config = dict(
    model='CTC audio transcriber',
    dataset='short read English sentences (LibriTTS-R)',
    train_examples=26041,
    gain_aug_db=6,
    noise_aug=0.01,
    n_mels=80,
    hop_length=160,
    input='log_mel',
    spec_augment=False,
    win_length=400,
    tokenizer='char',
    vocab_size=32,
    arch='transformer',
    norm='layernorm',
    norm_position='pre',
    hidden_act='gelu_tanh',
    mlp_ratio=6,
    head_dim=16,
    fused_qkv=True,
    bias='none',
    qk_norm=False,
    parallel_block=False,
    inner_norm=False,
    moe='expert_choice',
    num_experts=8,
    moe_every=2,
    expert_mlp_ratio=0.5,
    experts_per_token=2,
    shared_expert=False,
    subsampling=2,
    layers=6,
    width=192,
    positions='rope',
    residual_init='none',
    optimizer='muon',
    muon_scale='match_rms_adamw',
    learning_rate=0.0017,
    momentum=0.95,
    nesterov=True,
    orthogonalizer='newton_schulz_5',
    adamw_lr_other_params=0.0028,
    max_grad_norm=1.0,
    max_steps=13200,
    batch_size=256,
    epochs=129.8,
    lr_schedule='cosine',
    final_lr_fraction=0.1,
    warmup_steps=660,
    weight_decay=0.1,
    adamw_weight_decay_other_params=0.05,
)
Rows from block 2, named by matrix and row number. Rows with one number belong to one neuron. Each number is 128 + 24 x the weight over its row's rms, rounded and kept within 0 to 255. All counts start at 0. Numbers have three digits each. After the name is the row's rms in percent of the matrix's.
# fc1: MLP up (model.blocks.2.mlp.fc1.weight, 1152x192), inputs 0-191
# fc2: MLP down (model.blocks.2.mlp.fc2.weight, 192x1152, transposed), outputs 0-191
fc1.350 095:138088099123165085116141110090117145127134148105117148124098085102121133123139147167148133154098161160138138123103098112124174188134144101145129141115172102115105116116160097102113106145152146131093108149167114149119113138161158120097136147133155124123112093126110115107125089143145151094135135131109137154101136161129156159097086140151152154129114112105160036168175123142130138143125136137153109121124121125172135103145104116170108099147113145159116099177134169139094127090171110115094166121155120181150116113135129113113115132152147116092122116105130128120168097130106109119
fc2.350 095:136141134133088166151097149136132118117098116151123115113126114120158092101134140103125111129155159132127157165120147141150112082147121127128185138105112142128140093095096145143138116118157117152152089100077127140108113138100156145159111089093079124121115121133183163102136149116128113158088127118147164154149109137109172075133132150112142165135126148100100144144117134118099178165103145132117140112133122114089087101063163126136131138152102145148150120106162129111107109129081130137164094148131147129103124119126115156065173139123150123177161112156110137112115124177134152149
fc1.351 103:154119081113087154100120133120129130135121092122150144125108137117125096116141150139145096155159113154108136148142163097141138114150123124143153107096107124166130161136093115138160157156129141122116158100171116130141160102137127087131099139155174119112125108162162138117132160128124143133116196150139064115145135144114123129129143172099110157112137119100143122165171133094111138127127131097125128101102159134158135121087170137142197129096139120153091113072163108175096106105139172183131114134133135122151141116122146086085114123148114169111123138108069122110142159115103118143
fc2.351 095:107066152128118118130164115107117121112155169149137151147152141156115147151080142108121141130125127166182135093117111139104135150141077120148103124129111155138120079141142134154132156121151123141140123134124126125094063159119152150092130138064124132150149143103123102102107096151144128068121097120115174162131141122099150143106096103124130134160144128134089165096118117154103109130127147128133100099167113120101108155202101120093112146149153133129135124149171107150120127180119090121123137140127122097128129150142137133157102130131072089155162109127153111114140087140128119177
fc1.352 094:122177147151108074124121087105113163158140115135107181142171088113169165135129126153139120095104115122111086151119087123168161121097143152149104158118128154115142104132123141107129085129142121116109145121117154159112138117209074121153142097119137128073112145123121111093131158112095095111111117133138087123136112101093138094151147141096119122114099126107105088141129142123150146118134129118096094165133136135148145132112133118148148114132172120145169116133165162155072138143124103171155136121094156168129138135136114108149170144132134117165146100123144138098168161141110139148
fc2.352 104:120124084124138147152183157143170125135157153122162100071087108150145119102126143141118131140157162089118153126184177138103101134106198097120145093125141110109172192099129144136125112111115146111111164137146135133128141110129148116156143136122103129145144082136088144150123110098151147151108136143118125122102118122102126189083139132142116142105097137124146145127131119132111178098104125144122154126098149071134128101145127137141123126094117134155112120140154083130155117096154108144116148140152085126096131142111131119148096116161149100102130142111079131155083096133168163115
fc1.353 098:152154130128107128115078106132132118131096118121071128163119128138104156102125126143139095164156119094172098138169158121144173099130117114099137125130165144144159089118099152154183099134143107094122154127093097097125133102122103111143135103122143170106117097106126122111129121087112122125126128129126150103174118167143129127148170107112187128116096152130123131112122116096102133157115155130110119142109138113114098153126119130154123164161100158117063121124111148107182119138103118092175126119111118069139142122140087139159172157168129147121172168147158164144126125112119122091
fc2.353 101:096165141143118163127137123130110142124116090148141134132136141149117111167109127131081112048118103110103144125138170096112055109166176102132139136135151129119167133132138105088111165099104162155142164136097147134104130140122116117114143099125093144142148146115127164155132135132122100118129140148120117103172113116152129107111080156141094122158158175160115140123139147116129149154148146103103143153124101148175123082145133116097099136134106106097173151138163139185142102128122112145174136156118165117099152141106134116077107122103119144096105092109075132134116128147149128105
fc1.354 095:140113131168137114128109125163132120151104121111103092147105108124149112120120097136174080111086130131152127161096163126167163141107100117121150133118071117103120157100111138120138130093108126153147165128147100129167078085137188093110137165142158104146142099132153142107118130110155146114105172097111108110110075148152109172144116103162157121086114137126155132125135164105108130133159157114107155136121118121175123108116107149136130138086134134105182109155118162090108133118120130159138123105148112146172119126141133120111109121119144098160162114200110138135122166174120112120
fc2.354 098:132117106106079133143147129123099092112185126122129156104118114143102094113131157125095130123111149104129116125137103128077115123146129127113084114136130153078157102092149081131111121119167117131180108152132150138132122128108076177146128148142123136131142133116154115092126102142110108138109106166155122173136145105108153145115153150085135100152155127123105128123120075166161117140098085172123132170149100105135157100182111161143123098166114148138111163091112107126199112122100146130081165124137158132106146126165108101118162101137141186137119119122120138116109149139115129125
fc1.355 100:107157170099136153176169154144154163145142130146151109142139109087107122089113114126106060129159105123101159145129134101150153092103163126108085144167111116126125128100090184126152135137126104111143141114090099104106095120140168128139143148093154119132138108116145069163134126159143117190099118089096140151130105153116097140097130124129137151145143144097131123165111159123113146113144170127136107101130106120128126089103175137127117103105165126130151154158087088139124126138138107139102158158095098139142133128108123106102120095166115158133164179119104134111092135120122124137
fc2.355 102:114102091119153119142095120130117143108122187076113117124140167134127130147138161136091161097109148124124115148141129134080131151133124127129156153080098132137074118129107085147097166081118137143126095135173104154153118139147111156141114157186123181143149106135129145142123099110104104093121139124135123129093139098117144149132132137110103119140119134161145124106100135098140114159093100089087129177143131126149138153155105113143122150110126144152151093135142125081111163115136152133116121110141166138102103165141199165149126163129103091160083103159142109135099154090151151130
fc1.356 102:110080090144119110125132137143136130129097149098177123127148159123140104156129135093141205120132121098137147182085157143126173135150118161126137142123107115155134141154145136092073111107134128141094144131116100108098146130160109116088096120159204136084163089124143174146130149130094117143126084128144149142130099183162093146125153139116116144115108170113151142114091094119123160176101135142100125156126136136105130126125147120117127140104165126117161142100116125112119151122091135105158110145146175146103118150130106136115145157116123120137130106190084146113133142136099122145
fc2.356 103:112140138095109141132148171121151135126167141173109126115128118145152160123132130147150061158110135092133123088141109106118088113156075131108163160151172158126104102144148095125134138131143109066145085104153132114157101143129136114144183174086111154126108162132128057111110140172115123111151135100132108098140104130086146136133129074135110153119136151138076125135139125122111096105163147114109137139123143168126083130132119151129146122166120148143135142156155102153175137106150125114120125117112092143135125101132112090152152113137123121138077164130153133099115155093119117163
fc1.357 098:132154144130123106149102206127124139119120154161140120105115128110145150111088121133116102106103078175091137118109148102095115099097141124184113174137164122118103147122115112130138143126151128140110148114087119101169118162121162097120152150115130154159112138127115185138147125136121148090105156134109135126179129133143148135158145117150137213142119138124121132135131104126125115133132110095137169170111122079146148150122128104102155093126102112177136104120137094103081123114137104134141087103138119127120151136166100114084172136150095153090165112132143119126175095130152139134
fc2.357 098:123122102123141149165158088149087143141103100140166151118147103117137097142114127135152162143180150081178100152093110122119121111161141140078173117114062129129140112092173162108162156108143165115145095103130083089131090113113135138171128101162086104139158119122171079147116096114157131139123136084135112127120149163133113151132122135125119098097128078152140116127146123145107125143144107128137107100173141159132135130118126114158096162128153094111107158135110121158149140139102116125128163143140156130122100128106153114135109136104133144138128154095132173121103187157146119126
fc1.358 101:121122147109134123118135088129116109168125153147086153114110148177106159158090095145148139086156162130129123099114099122130115174129125118118151110114126135119174133127118120103160139159124126113112178092129170098127096132129091119113142134131154135118158119131129160158134099123123128128109163124133108127086117144128149144103110117145178132163150096087108124122105151116089109109149158164123153168110127103145090089126103125151108100160083060119131124091161123134153176159114135125112132122111116091141139163153150121142092120117100136120148091102184152151076139177155154099
fc2.358 103:156119117135136101113153110107119123094107122112130111126175090180139117150154137122145095119123118101115147137146120139148121057152104140161134064140092129126120154138194114104083136136102105156170119114116149161137143162094146148122061124121163121130130149103128130119109132176159101112121094105178178082127132140128121116136149142097116131084147124178168142123150066101134149131117138103141109096092128149134139196118133129142164161116144110140149120140113154123095124105148118097122120143152120154111145137119123110124117122092127129109122173143132115126137170091132121149
fc1.359 094:110125117139126106143176119138141105139097128153135146146134140145132163164101116151160170131063060160132127122144125130089126128152155103156089127163128123145106174121095098119134150149132110148165126122134096113118091123136106090122137093147100142165103117120163131149128172162142131151120098121124172129127174133169070121119138131161142113115097134110092140090096144135093154149133117158077111126129151122085155157086145150097104105122127119091157110113093135113106110112140151159142085121093132126095118138152164179115144118109149085146163124113133136156110145150105125129
fc2.359 090:152144126140147125118104142136104162152169108088122119124120124123128134083143128094111105136123107129099114144126144102160138132126160150068136123111109112116136102139126145123132120104091131121119116152108119109095159128105140152114154097128136104115159140182144129119127146129115144102089158121122086160127097106157129142137153090157127111148183107134170127149134102174165132116084137131134122134152079138156138086147084146140131154145126143114106092145156132140124104147131120089154207133126127161113133151135120092180080162132130164116098148168144119092142121039112154104
fc1.360 100:172112146110146079082127139097136122086108136153101129136104083118177123125093119142135135123149113133079118117146109155110141131086125113120127113097127126134129126120123194137101118111126115124098136152138105147113144129128095128136163116076130102147152145142068127127090132093143125113153116132186173108156170147089138131183147115149143125139110120137125170160102101133140124083127124147131106114141138156158158088121122119167162166094123121122150096148123112164135133129143137099203106102125132134128165153120133130130122110145129145138140095117093185139174144186114126112
fc2.360 088:080169106145096157161124123121125120173170133110154113106113116093102132125170129110132144122106133135120159114103109127165117103164158138171111128154132160179087123117101114084154127151120136137116144139117138136147125158141164158115082114168101124137148122145174121135091097155129157108136157159135110151115124129163132088115103113116113092135121144127145129131127113130082126145117126141070126105138136051119139163152149112084120104148075120165140138137115118109148135086147148149068164155113154109122136100117155125115148124120120085142100172177140095112102102121136145136
fc1.361 104:104123110151108133119152125142137111130133128101106146170120103117125119154155141099152148133112144163141129135153142120101160136115104078107141114190145176132148120103136157136094134143062139188143140098110160112163156133080118112139092155138127168140087159111141132140110169127136151126143132168106150130151120101115124131128157123122114153105134151110067138122137197121079131130131108133122127152098066114126110109111167089131136134105134142122127136156113153114170152115167082123133103174114078097144143131184096111104126109116111120110088109150124147106158134131144108119
fc2.361 094:156108148108120150165114105109122100094142129140158159091109157171118136121120136149125163124122072127108133123073100119142123123125187162134121125184121130134128113133123140157151131101153085099096196111138090154109146128133150131111150173149150120087139109135177112114124120103150116099140134094107088125121113151135113105144125140125122115131130126126137086145130106101131143123127170087147121119149175101135102151129143097139140151125128094115136128130109076159070098119081177142123147120171189109094111128127128127122149122140169155186115143143142150153097099154132138135
fc1.362 100:120108120114156117141162132162116134117101122104095164120125117169185134119125115140119115146143147083127167163153142067086116134161081133105139094104124194139114130146099181109144117156111124137139173132126158110123122128181145138146140081151140145146139141126120137156115127143140109153165162112141139140122128162132091129136122103140090158102133177124133134132167113116097117113110118168113149126114133132107158091077120119110136111133138101128109145119127125132130135113128141090087116085125132096145137108143109172155082103095097116143156121180154161090180133138144180113
fc2.362 093:108105133149119164147141101077108086142122104126145129124143113079100076093144161131128117120170142134122121104092095178181132109119142131117140161137098093128155133105113122160134175130136130125123085098149110187140164124108139153120127106132124136106105141136116117130133144108107152122116064119110149138118112129164108145125156149188152170142142089133138132107079114136165166115139158103130116147165125140135147169138142104171125129089117134145132132101131118158116137147136127175150122174102148120126129122089147097097125130123114106163101156099078086143134116086162101123
fc1.363 109:163091128107129146109144134137097145115130090108121100151107097144125106113115118109102123197137127112156115132138135084084135112138094113118143115127145131141146105134132120123162131150123114066143138115138124125145115114079096131116119122185125122131149144087142100134133145140131157152140162151157180128125178139100152066138137092113159120142101142130124087120150126135129153147118158139155132115146118165124097109135131097153097103153125141179125074150142084113135191156129116164117151124158123108158132161141132146090133117163122110146112106093211098166123115151101139115
fc2.363 100:111095113126127144123117126113144121103156108141119158108131156139159126093098121147141151108112147131130107147133145149136154129123162085122144152122103150119103152128091152095102149125113161178125110131141143124118087135145152064151121099098097122117120115126097191122133142095099085126152096117143102143090131096166118160095121183152113122145151125153116169145156112106115132127130117126114131149144122165088190169115142154116149174100146146111134185134123114169164121100107139119133138126119098148172095080148135123182144151086156114127143119121103139070130135171139131111
fc1.364 098:122099148133114134167164155148151097118118109096178120126102142162110143127136113183156117141165097139164146096103103115127113154123118126090100154097120106162137130142115118102125117126109121141122093157106144102113140097095183189137117122104131129148082108169164101136149108107099136115136151071169132129140171133150093119114137106129159147116114136147133124136090116128093124125098139155106105115196102132164118130092158126160102132146122160156134148122143132130101184118132101136153098141140131112119139140113154132138141082130114094156135117101119109135173082167116070107
fc2.364 099:125166074124154098136090150122125164148117130161094130126110081124121132150148129135088135123148177103152084109117135151185173098113151083128130102120161109116122141147150109130142136113139160100120165136150123118098137143151112100145120108152147137091141126104110088108060133159156110159126106163112097143132134118116154110143115163100104100136169125103163128121148183087161113119156123108106140148145143104102125139151165138099129116149126094078170116102102138125111157132093172111110116122137132107130112125160114166180149111123089143125126138146156122096096131107172114128
fc1.365 096:089144115111136121086120147129094102095147147118111118105149134156081175122138067155133123075128070158129143083118099162155117135155095096107107177118097131178115156154165106141136144148125103088141124117159161131161138141130108122135097174135110094152143110131126163111151115110089101146104187113092154158154151139099123136136125115131086125081133164103144113150150166105131152143135112125139149140141138129126112122118131159109138152101106114084100116173160144134122151160124119135129140107144111135095144143134147074120137135114147114120145078168109123109153123099136144116
fc2.365 096:162118094104119131118127092153138128157100095126095122106092128074131105149150133086147195116091161128147096146131129093130137118110155114132114108151148139094145094080090135067131159094144128162127110118086120162102115107114111105137151095130130153124122120143135102151086120124178124139167124138122164149136083101131133148150147084087147153139144106122130143127118126147118079146163185168102112111099134105145129136157128139087133125170150120138172166133112146104132125112152115095141135102101154110167133127128141168144121132137138166137142161108151133125111169173136100132
fc1.366 095:125139126114161150151146110101161119088145042145108142074141144145157124157137109148106117123097083156136131087136161132114131103101124102155121177127106127199136137174094118147115186132075149124118118138126055164129080142137142136148131119099082140119140119116086162133135102135135147114114096146144131121134110179137105128144121118120127115182131088131147104143122125148122116131150113092145110153103118122127165139138146161127104108147128164139103140108146126161125133108106158143142089118086139128104133110129143155118085152125142126127165151113112112129131160143125180104
fc2.366 093:159101181152102106119119146121130090145122126095141097168160122137153099145153150131140133151150153124149122149181102064104121156148118169086159116118129140119118138072152117125145107119159106134166119113148144139105203129108085121100114144151181148107126171133161123125115128100144092126137145097131168139135127079128134094144107122146159115111079145154116136111136094135118120108141129121156151072124114122117119136123116123105162135140118074107170106138103101132135118161117119140108115173153139179146095164128136093123187122127114152089123114115122144100119124143131105136
fc1.367 103:144131141097160153119107149097086120146133108126144158091123140106145149118131124129084164146123149135115136131130128149136119118148142084133146108151131129132143111072133135118151134164111143140175086114120177183107148131128109113124118100124119143140137126144103155121132114127062134143140174125112103119128080117091124120129121147167092121123129093135151152168092084129107163152160135127081137132134094130132116124153161144131173137171048135102169114133185132136108125076133120119133134133081124140109097128097079154117089089111155170140159134135155154102128153103127140142
fc2.367 098:110133114143091089112153132158135094114094118141117050122126140126138127130146155133166112102086123090116111162110125096114143135125126145147119137163117137128089144142169110156107162092089125097153145130101124144154093104149132142161168127135148104109104160145170104091142121111188119073163111131155120127140142136086171101093150093127107152120133131176144101100110149143130113104119125146142117129166131152128192141113114110132121155093133108118094136093136163128080133161142134132102133103151141115147139115143142127126156133151076095108146160141184126163126126104144136154
fc1.368 097:120137104119106122104122119105127132176116154163156100131143162120170167105117142162119099186074117156102108115110136107113160153128126152153102140150093106130113150158124107136085156139149128155128122110154137147139153144105098097106157105119134137121140105101166154179134134122140123123098155107165129150117127142135118106152086115109081109117107124132092142136143148100133138145110173125167136124132127165148114076079144167147142131130100101162117110129055134194145162116112103116092157122154150140131110138130106096110141107077113159159169104142120136143138116117156104154
fc2.368 098:157132109129129131135143185141125135056151169116083155129184124116125126097125119120149168125131089127114107122137132124140125111096076115123187153105134101093165113100125150157161075135113102101124092154136147109151128086115156136136084180092141108136113165125134137104122142127108123114114122106129156117168111068103138076098112168117134150130130136120159131147162128113143105142105121134123146139133140166113136118118129154123135123141136147154115129137164127079131131160180123141139102125139134144112133103110120164158140131161203102138124136114148078108083092145127119114
fc1.369 102:164102101129152143140137107105106127135141117108158192147160092150123141131162101149107164107101146132109092137131146107092130090124169108136122173122109141145116119132120162168105142109160082088115102144089099158129104172137138142142124133160122115103145151134129101118105084136141092115085144150110112118163150113117116118120128159150138167112114144141124158120131136092181157086155130121116163135093112120122103131098117174144092168125142162111209173133097165092133104165144112134120112141158123079124118112150113125126159112124118108122118171139131131143102110133133131169
fc2.369 103:083133143140148136157118182151103115102131153163144116112124138134110149130146148075134110120116142097160129151143139138118185138119093108110121130080096128119134136126152131140125095121135162127140118148123130120135145121155173149080129108133123124157130130120197157127102116084113158135106123108115153169147097105145169150141136094140140149172171133129116098145136128102123141097133129148119056117116144144162147121128155135129140122152170104144125083088154110105180132113123173127093096176105115146112092149148133086085140120118141143140100092128120097111124051134106125120
fc1.370 100:128153145144099158099115081114152119120092164189087108128136162102144135117147108133113141154146120143202142104108110085126107141157138121137105116111126126116128098157099150129057144066158167120133107122150162109163165161163129136148159114118121154125136157162131076120142105156121102122100083138176124089095150138123094139143126129127111175110120111106141100143127084133168157155157131129153127165107111145094157113071125116147095100127136122152152134142151135128094098131171102145123124158104139139136154135149145131116107138106140127134103127132139119142132123159120122088
fc2.370 103:141143156119163137113104127157152117133147109117116159120121119114160123104150120201129125095116139106129164134144113139136126138112072139133076123140100123139169157125078154151150122159160091118148149154108131130145109094114112118071152123118132110132141117135093103190130176123145177155165130149112195140120126119148153100107121097146102099162113147149111157127139140121109094133114151101137090107084146113174148109124158139125116142091120147113095134136102135089133152100110140112126135139088073115119104106122109138152117125187111117153116111147118162076093138136107131155
fc1.371 097:088123125142107113104167138105121187166139145122143142130129126094091124155164121119135148072118127152111122153153110139148143152115168137078142129120111114134105142157114127137164129122102101148124122135155146127098076132127139155111150152135091135125153166102126112127101101154149111097117163125127147098118094154161061149100094122142146130159074151128088108153124135096139167135125136154129107151158139071094083144121154128134099135127163097122144148142123134125131120141105134139072138144118131136128153144078154061128158082151156089138135169105138095151148133137108106107
fc2.371 102:133150152130124116122108120143116123116163125120134084124126112118128123110112152172115148193114179086133137129122112122075150091112132150133089149151093126121139115118165147159119106097145116136104118143120103141133145113107142146107126084149167108104151106118151147099156184137096103176173116155119146149151120080143131124104157125114116131160152122102102117108113118140102132125138173099114138117129187174117140109149130120107140061092086139118129104161109111128108138104121170110194149142144152132120125080183142118099172147100119105108130115150126113129132105135127164091
fc1.372 101:101120131153125120128145135106092155134132115132132109125086149137143150151087114146106165110088132124137143155124107115131164122163119099125144122115145144087130117155099126097126150141066112115140200137130104100109143096157115131202128129129157084103123129137155097113146112108162092128102104168180134102134086143139163149153144138140125129112099145105089122114088173108080120155126128123127154141101148121097127154147082137178151140121114134140095126129118143155114163140155118099174125141083140115080110123144079100146121087112127147146152153141151135150098147137133172143
fc2.372 108:162174118091138152106111136100100122140103120131111127173103089102139108165118161076098108143147094149116111107105089161126132163112114136094094128143174102131118107131099074108124094133214127050159098121121149130148109154073109160148131150141127142122131145143101134144135151103149127127133133133115134123138155130160115119116121107139163122146152109139108112114138120126124138121123140157195131154121136144139163094132171088123123102137150137136168167156130090124129158135148093108150111116134139121151145074110088137143147134161143140134104126116146140150132099156076121130
fc1.373 101:142165133076099101149113164154108114115126149184162130146121113106121182066121144109100139149141129132129098167129148161173159116115161108132140093124128120136161088148085115139114130136134147140103160159129115127129143126140139125103113134134115143133103123138153112135149140127145083104153138109129138104138101109162120114200123139143119144120125098097127086130171138121180111097115124096161109125142130141110171105151157118124121141130084136109121094132140111113146118110076101139133136133116117097108159117135078105124058079160196109155108137137148100108145107127159154130
fc2.373 095:084103150125159117106120069136109128158107120103103160094099133131110127181122115138165121112131081094134131115101122160072156131123127136119132150151130099122111150107151145077117141140090115110139145118089108121153142121120133136144140121157111152071118138124122100132128104140140100106105168147122150136129132136092124102100152158146140137162137131137158118119109115157104169120120150113100174061088124104103096149121091159119121136137165082148160170166137108177152118090148128192137139109124122124154114097155151134134160160162111127124168122134178152138126159120131134149
fc1.374 102:095137106130096136122150098129119155158117116160125105088159125144116115142138117103140124118055138132092155126104126124108124085153126150120124118113055159118177134133157177115153100123127168100130140138105138117126135125144126099139133150107082111137123128120128156119126096101112155105136150145152130108104140167144129155180113157105139165147110107164111101133158139150141127177117122164080122169163108105090172104115141123107180087130136111139164144127145137116159114126146136130085118164156119107134152112108131133073085145066127132166102104141149104133130088140149121147
fc2.374 098:130103151143121167125115150117112142151155132108112170180135147149132162170125127193098163108142118145130095125166133126158107128113139118120167139146162116165097107115118045124122132137085090117096138173074111099126138127122156132130111143116185168114128170162119111130140159139093159131094129109098132139136106118104121093112167105117118122101142133111181108125111133143122130116145165158141161099123143135141109107130117088148092106119114146107104121119151075131139133071133158160143110115136139148140136125119128096174169109140118121088122133088127097125103160138120115104
fc1.375 101:076163154104128145127147127104087123121134125132140131079144133122109142170130161088106164097118127140148128117106140132139132133105113099100115135085117120132153159110174139146132158103133132109063131118164122108134140105133123114137104141092149125131112148151112125102166107137094110194162101112119135149138139182151164143105142114176141133101095175088138118123091167088146135159140135112153141120135125099151127126168076121118123121164101130156103096139138137114086128161166124129102135124131125121137085158109158155158130103142165090155128092144093160109131100158116176160
fc2.375 110:152099130135115109121126083107140142129121116138154109109132136121140149134106121150123143149164117134134181097165144173107153143134149105145166127173110146130101087108126131086138096156080145156158104156095147158095133099134118105093157135109100122137106104094120122119101104130123127066156157125121115133135111136109116138128091145130144121094120112164103158067157131177123131099066138117135106111125146122158141117136152133150137110136107148130172148129183137134110154173135098119157119161135166157093089103118122133086119170152159096146100158067110101141138143126125142101
fc1.376 098:132121139080124167115143147128121170128082145146159110162110121142102121121118105133113148184125124090168108171110136093119163130094104146122103125138130161139092162097097146136107151117140108137129134156142124114096149116157080116171124124084141146148136094170048102167136133105102150156145142133067136089109105161120133114117108116114173130148099175116137090162091141155167111117109129107128118110118121130147154150131133132114153119108165136106126153148125118131081118149121133157101130140142108141086108091107135148157136160142171078111130152133125116139137168094141128111
fc2.376 099:111145118173127130149128125110127141153163137131079103108134164124151086129131135069123114077120170143101119125165102120086131116118135107166103136157096133133149186162110071133135133128137143084145105120167095128146105105105109119085133169137117122155137132090175124103137082166140059127106112097113135133157181105136144153117134160164140121099137137193121125117136146093151140106139139128162150133146111150119121144142133150106107117137111085076119099161117143120097125140121138110149164122157123134152130189136106136151122142104113109156096139107145116113140151141150115126
fc1.377 099:097111122115121128158107119159142103136153138150123122137123077122076133106108136149141151150095101156090089138114129119109157173163175121110147097102147141104096162162139157112137127106118103108134144129177166145159104166127144103172139118151114133096116145147089136150068130124129137092145132124158152088130110153114132116139105130109154118146108143123110136139081131108143133085132078165105144143128155121139147108153104121112110124119101125168071140179132132132151141158130121122111171098112126112098152096153120109181152165125162117126121184133095088120135084128160141108
fc2.377 100:131130143154100145116138105111105176140128079157158134114150121131147122107125137131128080130158169121174112138146103108147135134140128120143126119156078140105091115105122077128145119139139163097103091151103075113094150093093101163139152114175123136114128092127158139086150113128158129173139090151117138146138119131135139137137114137130116145089153098127103111108101134134128089161162089105169135149150075115122129126159151136141175180161161115101161119097156162152148124115146155164141155108191094112149140119138133131105112132128069099109101113110140135112133093129134118143
fc1.378 109:180118129140121124148141096139144143134129094172143145128148131130134137152075121122111129169089113147135109099141130124149137081118119175142122111096114135126114161146144089079190123106178134116076104145077161110111107124173173134104135107146140155124144125171109094127106103123124131131179122133113091093112120171104155099155196120134163113155116146121130113128123133121098129130119139142136117125109137115135164124140122158154110108097119170169118084132144127154061095142150133134146139088116124156132138096126085152124103118130098136164136116096121142166134103111144121163
fc2.378 099:107121108131120136145111126108098095109144166126137101155144156142113090127140143152136138112113152090144179136135109100108154168118132124084153121156149132146155112091117156194091120137133107147159157097181115163119149089112113173114117161073151131131158127131146127123124091116121139144112099104121103139101137127135094124127113148138086151106162128141185122136121152113122114128147123100188166091134076076099072154105174101113137152147129103146134160135116118162175127097134088117112116124135151129133115139127167147115133127102135114094144118148129134164146086123094116149
fc1.379 110:115129143123102131148119139127152148111134162139109140140126100113137163095071116173121136128114104165144099162129160152128120136083154141166124086133130109113163160117140176104133150167103138136111096164090137145168135102109119097111100136154155092137122117089143135127167146164167092179125110151164131148076151114160097135134100138117101166156127143136088160129135117107134152154104101120140127116115131102110101130087122150109131117143081111142113100135115142131151135102118106130110134112105144137061142099175076133131133112104154163135159157191155116092133136144115145125
fc2.379 112:114156135077161116088094117109084172138121152131139122098109092129110099096136170118113137177128186139099158132116131140109153102120109155129148160095093177144085093082073166169111121099166145097153116136132150104118118123104115147145144097110055117150141089092090136144133141113124155129129131096116146111143158126132108118104135169143130152107132147138151128138100142137128119113128161143073102165139107149134147119125158083119129154136159147118166140113101110132149113158140164113139117113130108097131158139144158149073118129125161129094145136142110148138156133110150138133
fc1.380 110:121077128124155134097127106128104149123173100130118124115136153125110112149103138140131170164124101089154147147149110154115123133130144127136114131150120164128091111137143126096122110137137107157117154120098164124092105079145171107130086137115124144129111113165161137116207156109189117103069122136132106098173107140101109127100119106164129081113183180129116143187150096124110123113108125137123099121114152118089121095153112123106129128140137141136143119106107113134185151121167096116125101147143133136113124100152168133143118149139068167137142109095140149118141141121108170126
fc2.380 101:137144104134189117127131118121166151130098173123126113092095095132133127119150155103108128173101159119178133084069104127125132109154108117128124135112148141196136130101138172115137115115134073163128099098145148094110142115147122113133148134165103099172149159140107133137088117168156145116165112137124129107130128133157115132146098133120112158189134117142091153106112106155160157161102144136168142162139099131129134159106110149100119127120143101140146100113139115117149104125158134106131128115161120133104147072122112121177114126083137137135116107133128105136075139169129114064
fc1.381 099:128104158129132149123123138074120170113137140134166149105146159126113131162110162110108151125127129143148135097149121109102168102085128133126133119083138087144152122122109149092118140114119085146128152145068142108144086207131127135140143139152173157095131126129147115133125166136116113131150131119155147095088115105109122144137140154162149154128107133131167156130150173127145161152150102127175165128085118128127109101116190105144152106072116134060132116138107129113091162146111088121140163147098150163141139133126119117127112126130075130147102147117108117131123117151126071108
fc2.381 099:163145117109130112186176125152140124125074138126100092126121088119135202088124120168188100149093127144113114151145150131118111133138154143152116109123126159128078130113120149151126173092124167125127139131154094139114131102130090137091134108115123112146128107125146165159121089090096140127111095135116096133190141102178138097104126127102098116131128118106089117129093096118144105096149143148075125091143109136124158118131093117159112157164124119145122137132125111163116069124142131122141140174161138137116126142113163147110134146118181090139129113147124154117126112105138154141
fc1.382 104:141115153110109164120116141130148076094141115122121116145097087109138135099137112131137112125111157102177093113142112128141097133138135096133148156145162138118131110139158127143103145162127060119096120157167118117114141163147157085087090116102128097152157157154121097139120096126132127130123105151152099131149154149092101131078127155095144099133105150121162113123123173128164140136118087085106137157119150110120155127100160091153117124167120092129194128106162126153072115093096150123122140143141113069123145159154153120117133138149132163163117107124150124122168152141087116146
fc2.382 102:160143104168126119101127147096107136146122091158119167107106131088095118145177134091116120110153158139131082130142185145130181150173149145092134131132093116135118144110115116126155073126134169131113107111136160168120087081090108139144126133135112127117141130097146112128101169141134198114110125146170148118154099100139162150188142134127126143118123130093090133122142122125106123109101155132142091100131108140115078130148126143132117112112142147151106158102124127115169113129149135084154135118099130147151134114141153176119145163085134127085082116079149106148131113106136148120
fc1.383 094:133139128165162172151090105130113093128138152094107123140142173138105140114155132128145132133164143110152116147134108146131133182152140115122123123125143163154136116163149121126144135085131122088094080134169119132134072111166133142122083143126139094148139114092118140115151123121113125157114153159123128110123141082106104119125165124095108143138130151106180109099106143102119191110142101154127146169098124165129076137094154157102130143122088076094172127124147155165112133109096156108127123156135128126120152122142134080121131122157157169145115133144146064137103143076147119134
fc2.383 090:154142142095141110137146129116125124125123112143114157153104109128152103112139123128146122150153122145108110093117140120130156104099120130098089100058148125139144147087122096123123122129140138164117134101146172085141201133081119099143105149076122137147137146161122095107083157158134170115149097091111113131140100188105120110093103127145122129075137131150143140139137152089125089160105154123118122116152172106087156126173111123161126110151176174138138189129131115145115124140149093111095137118156144131131132140141063143138134115119135088136144124101124134119145141149122159087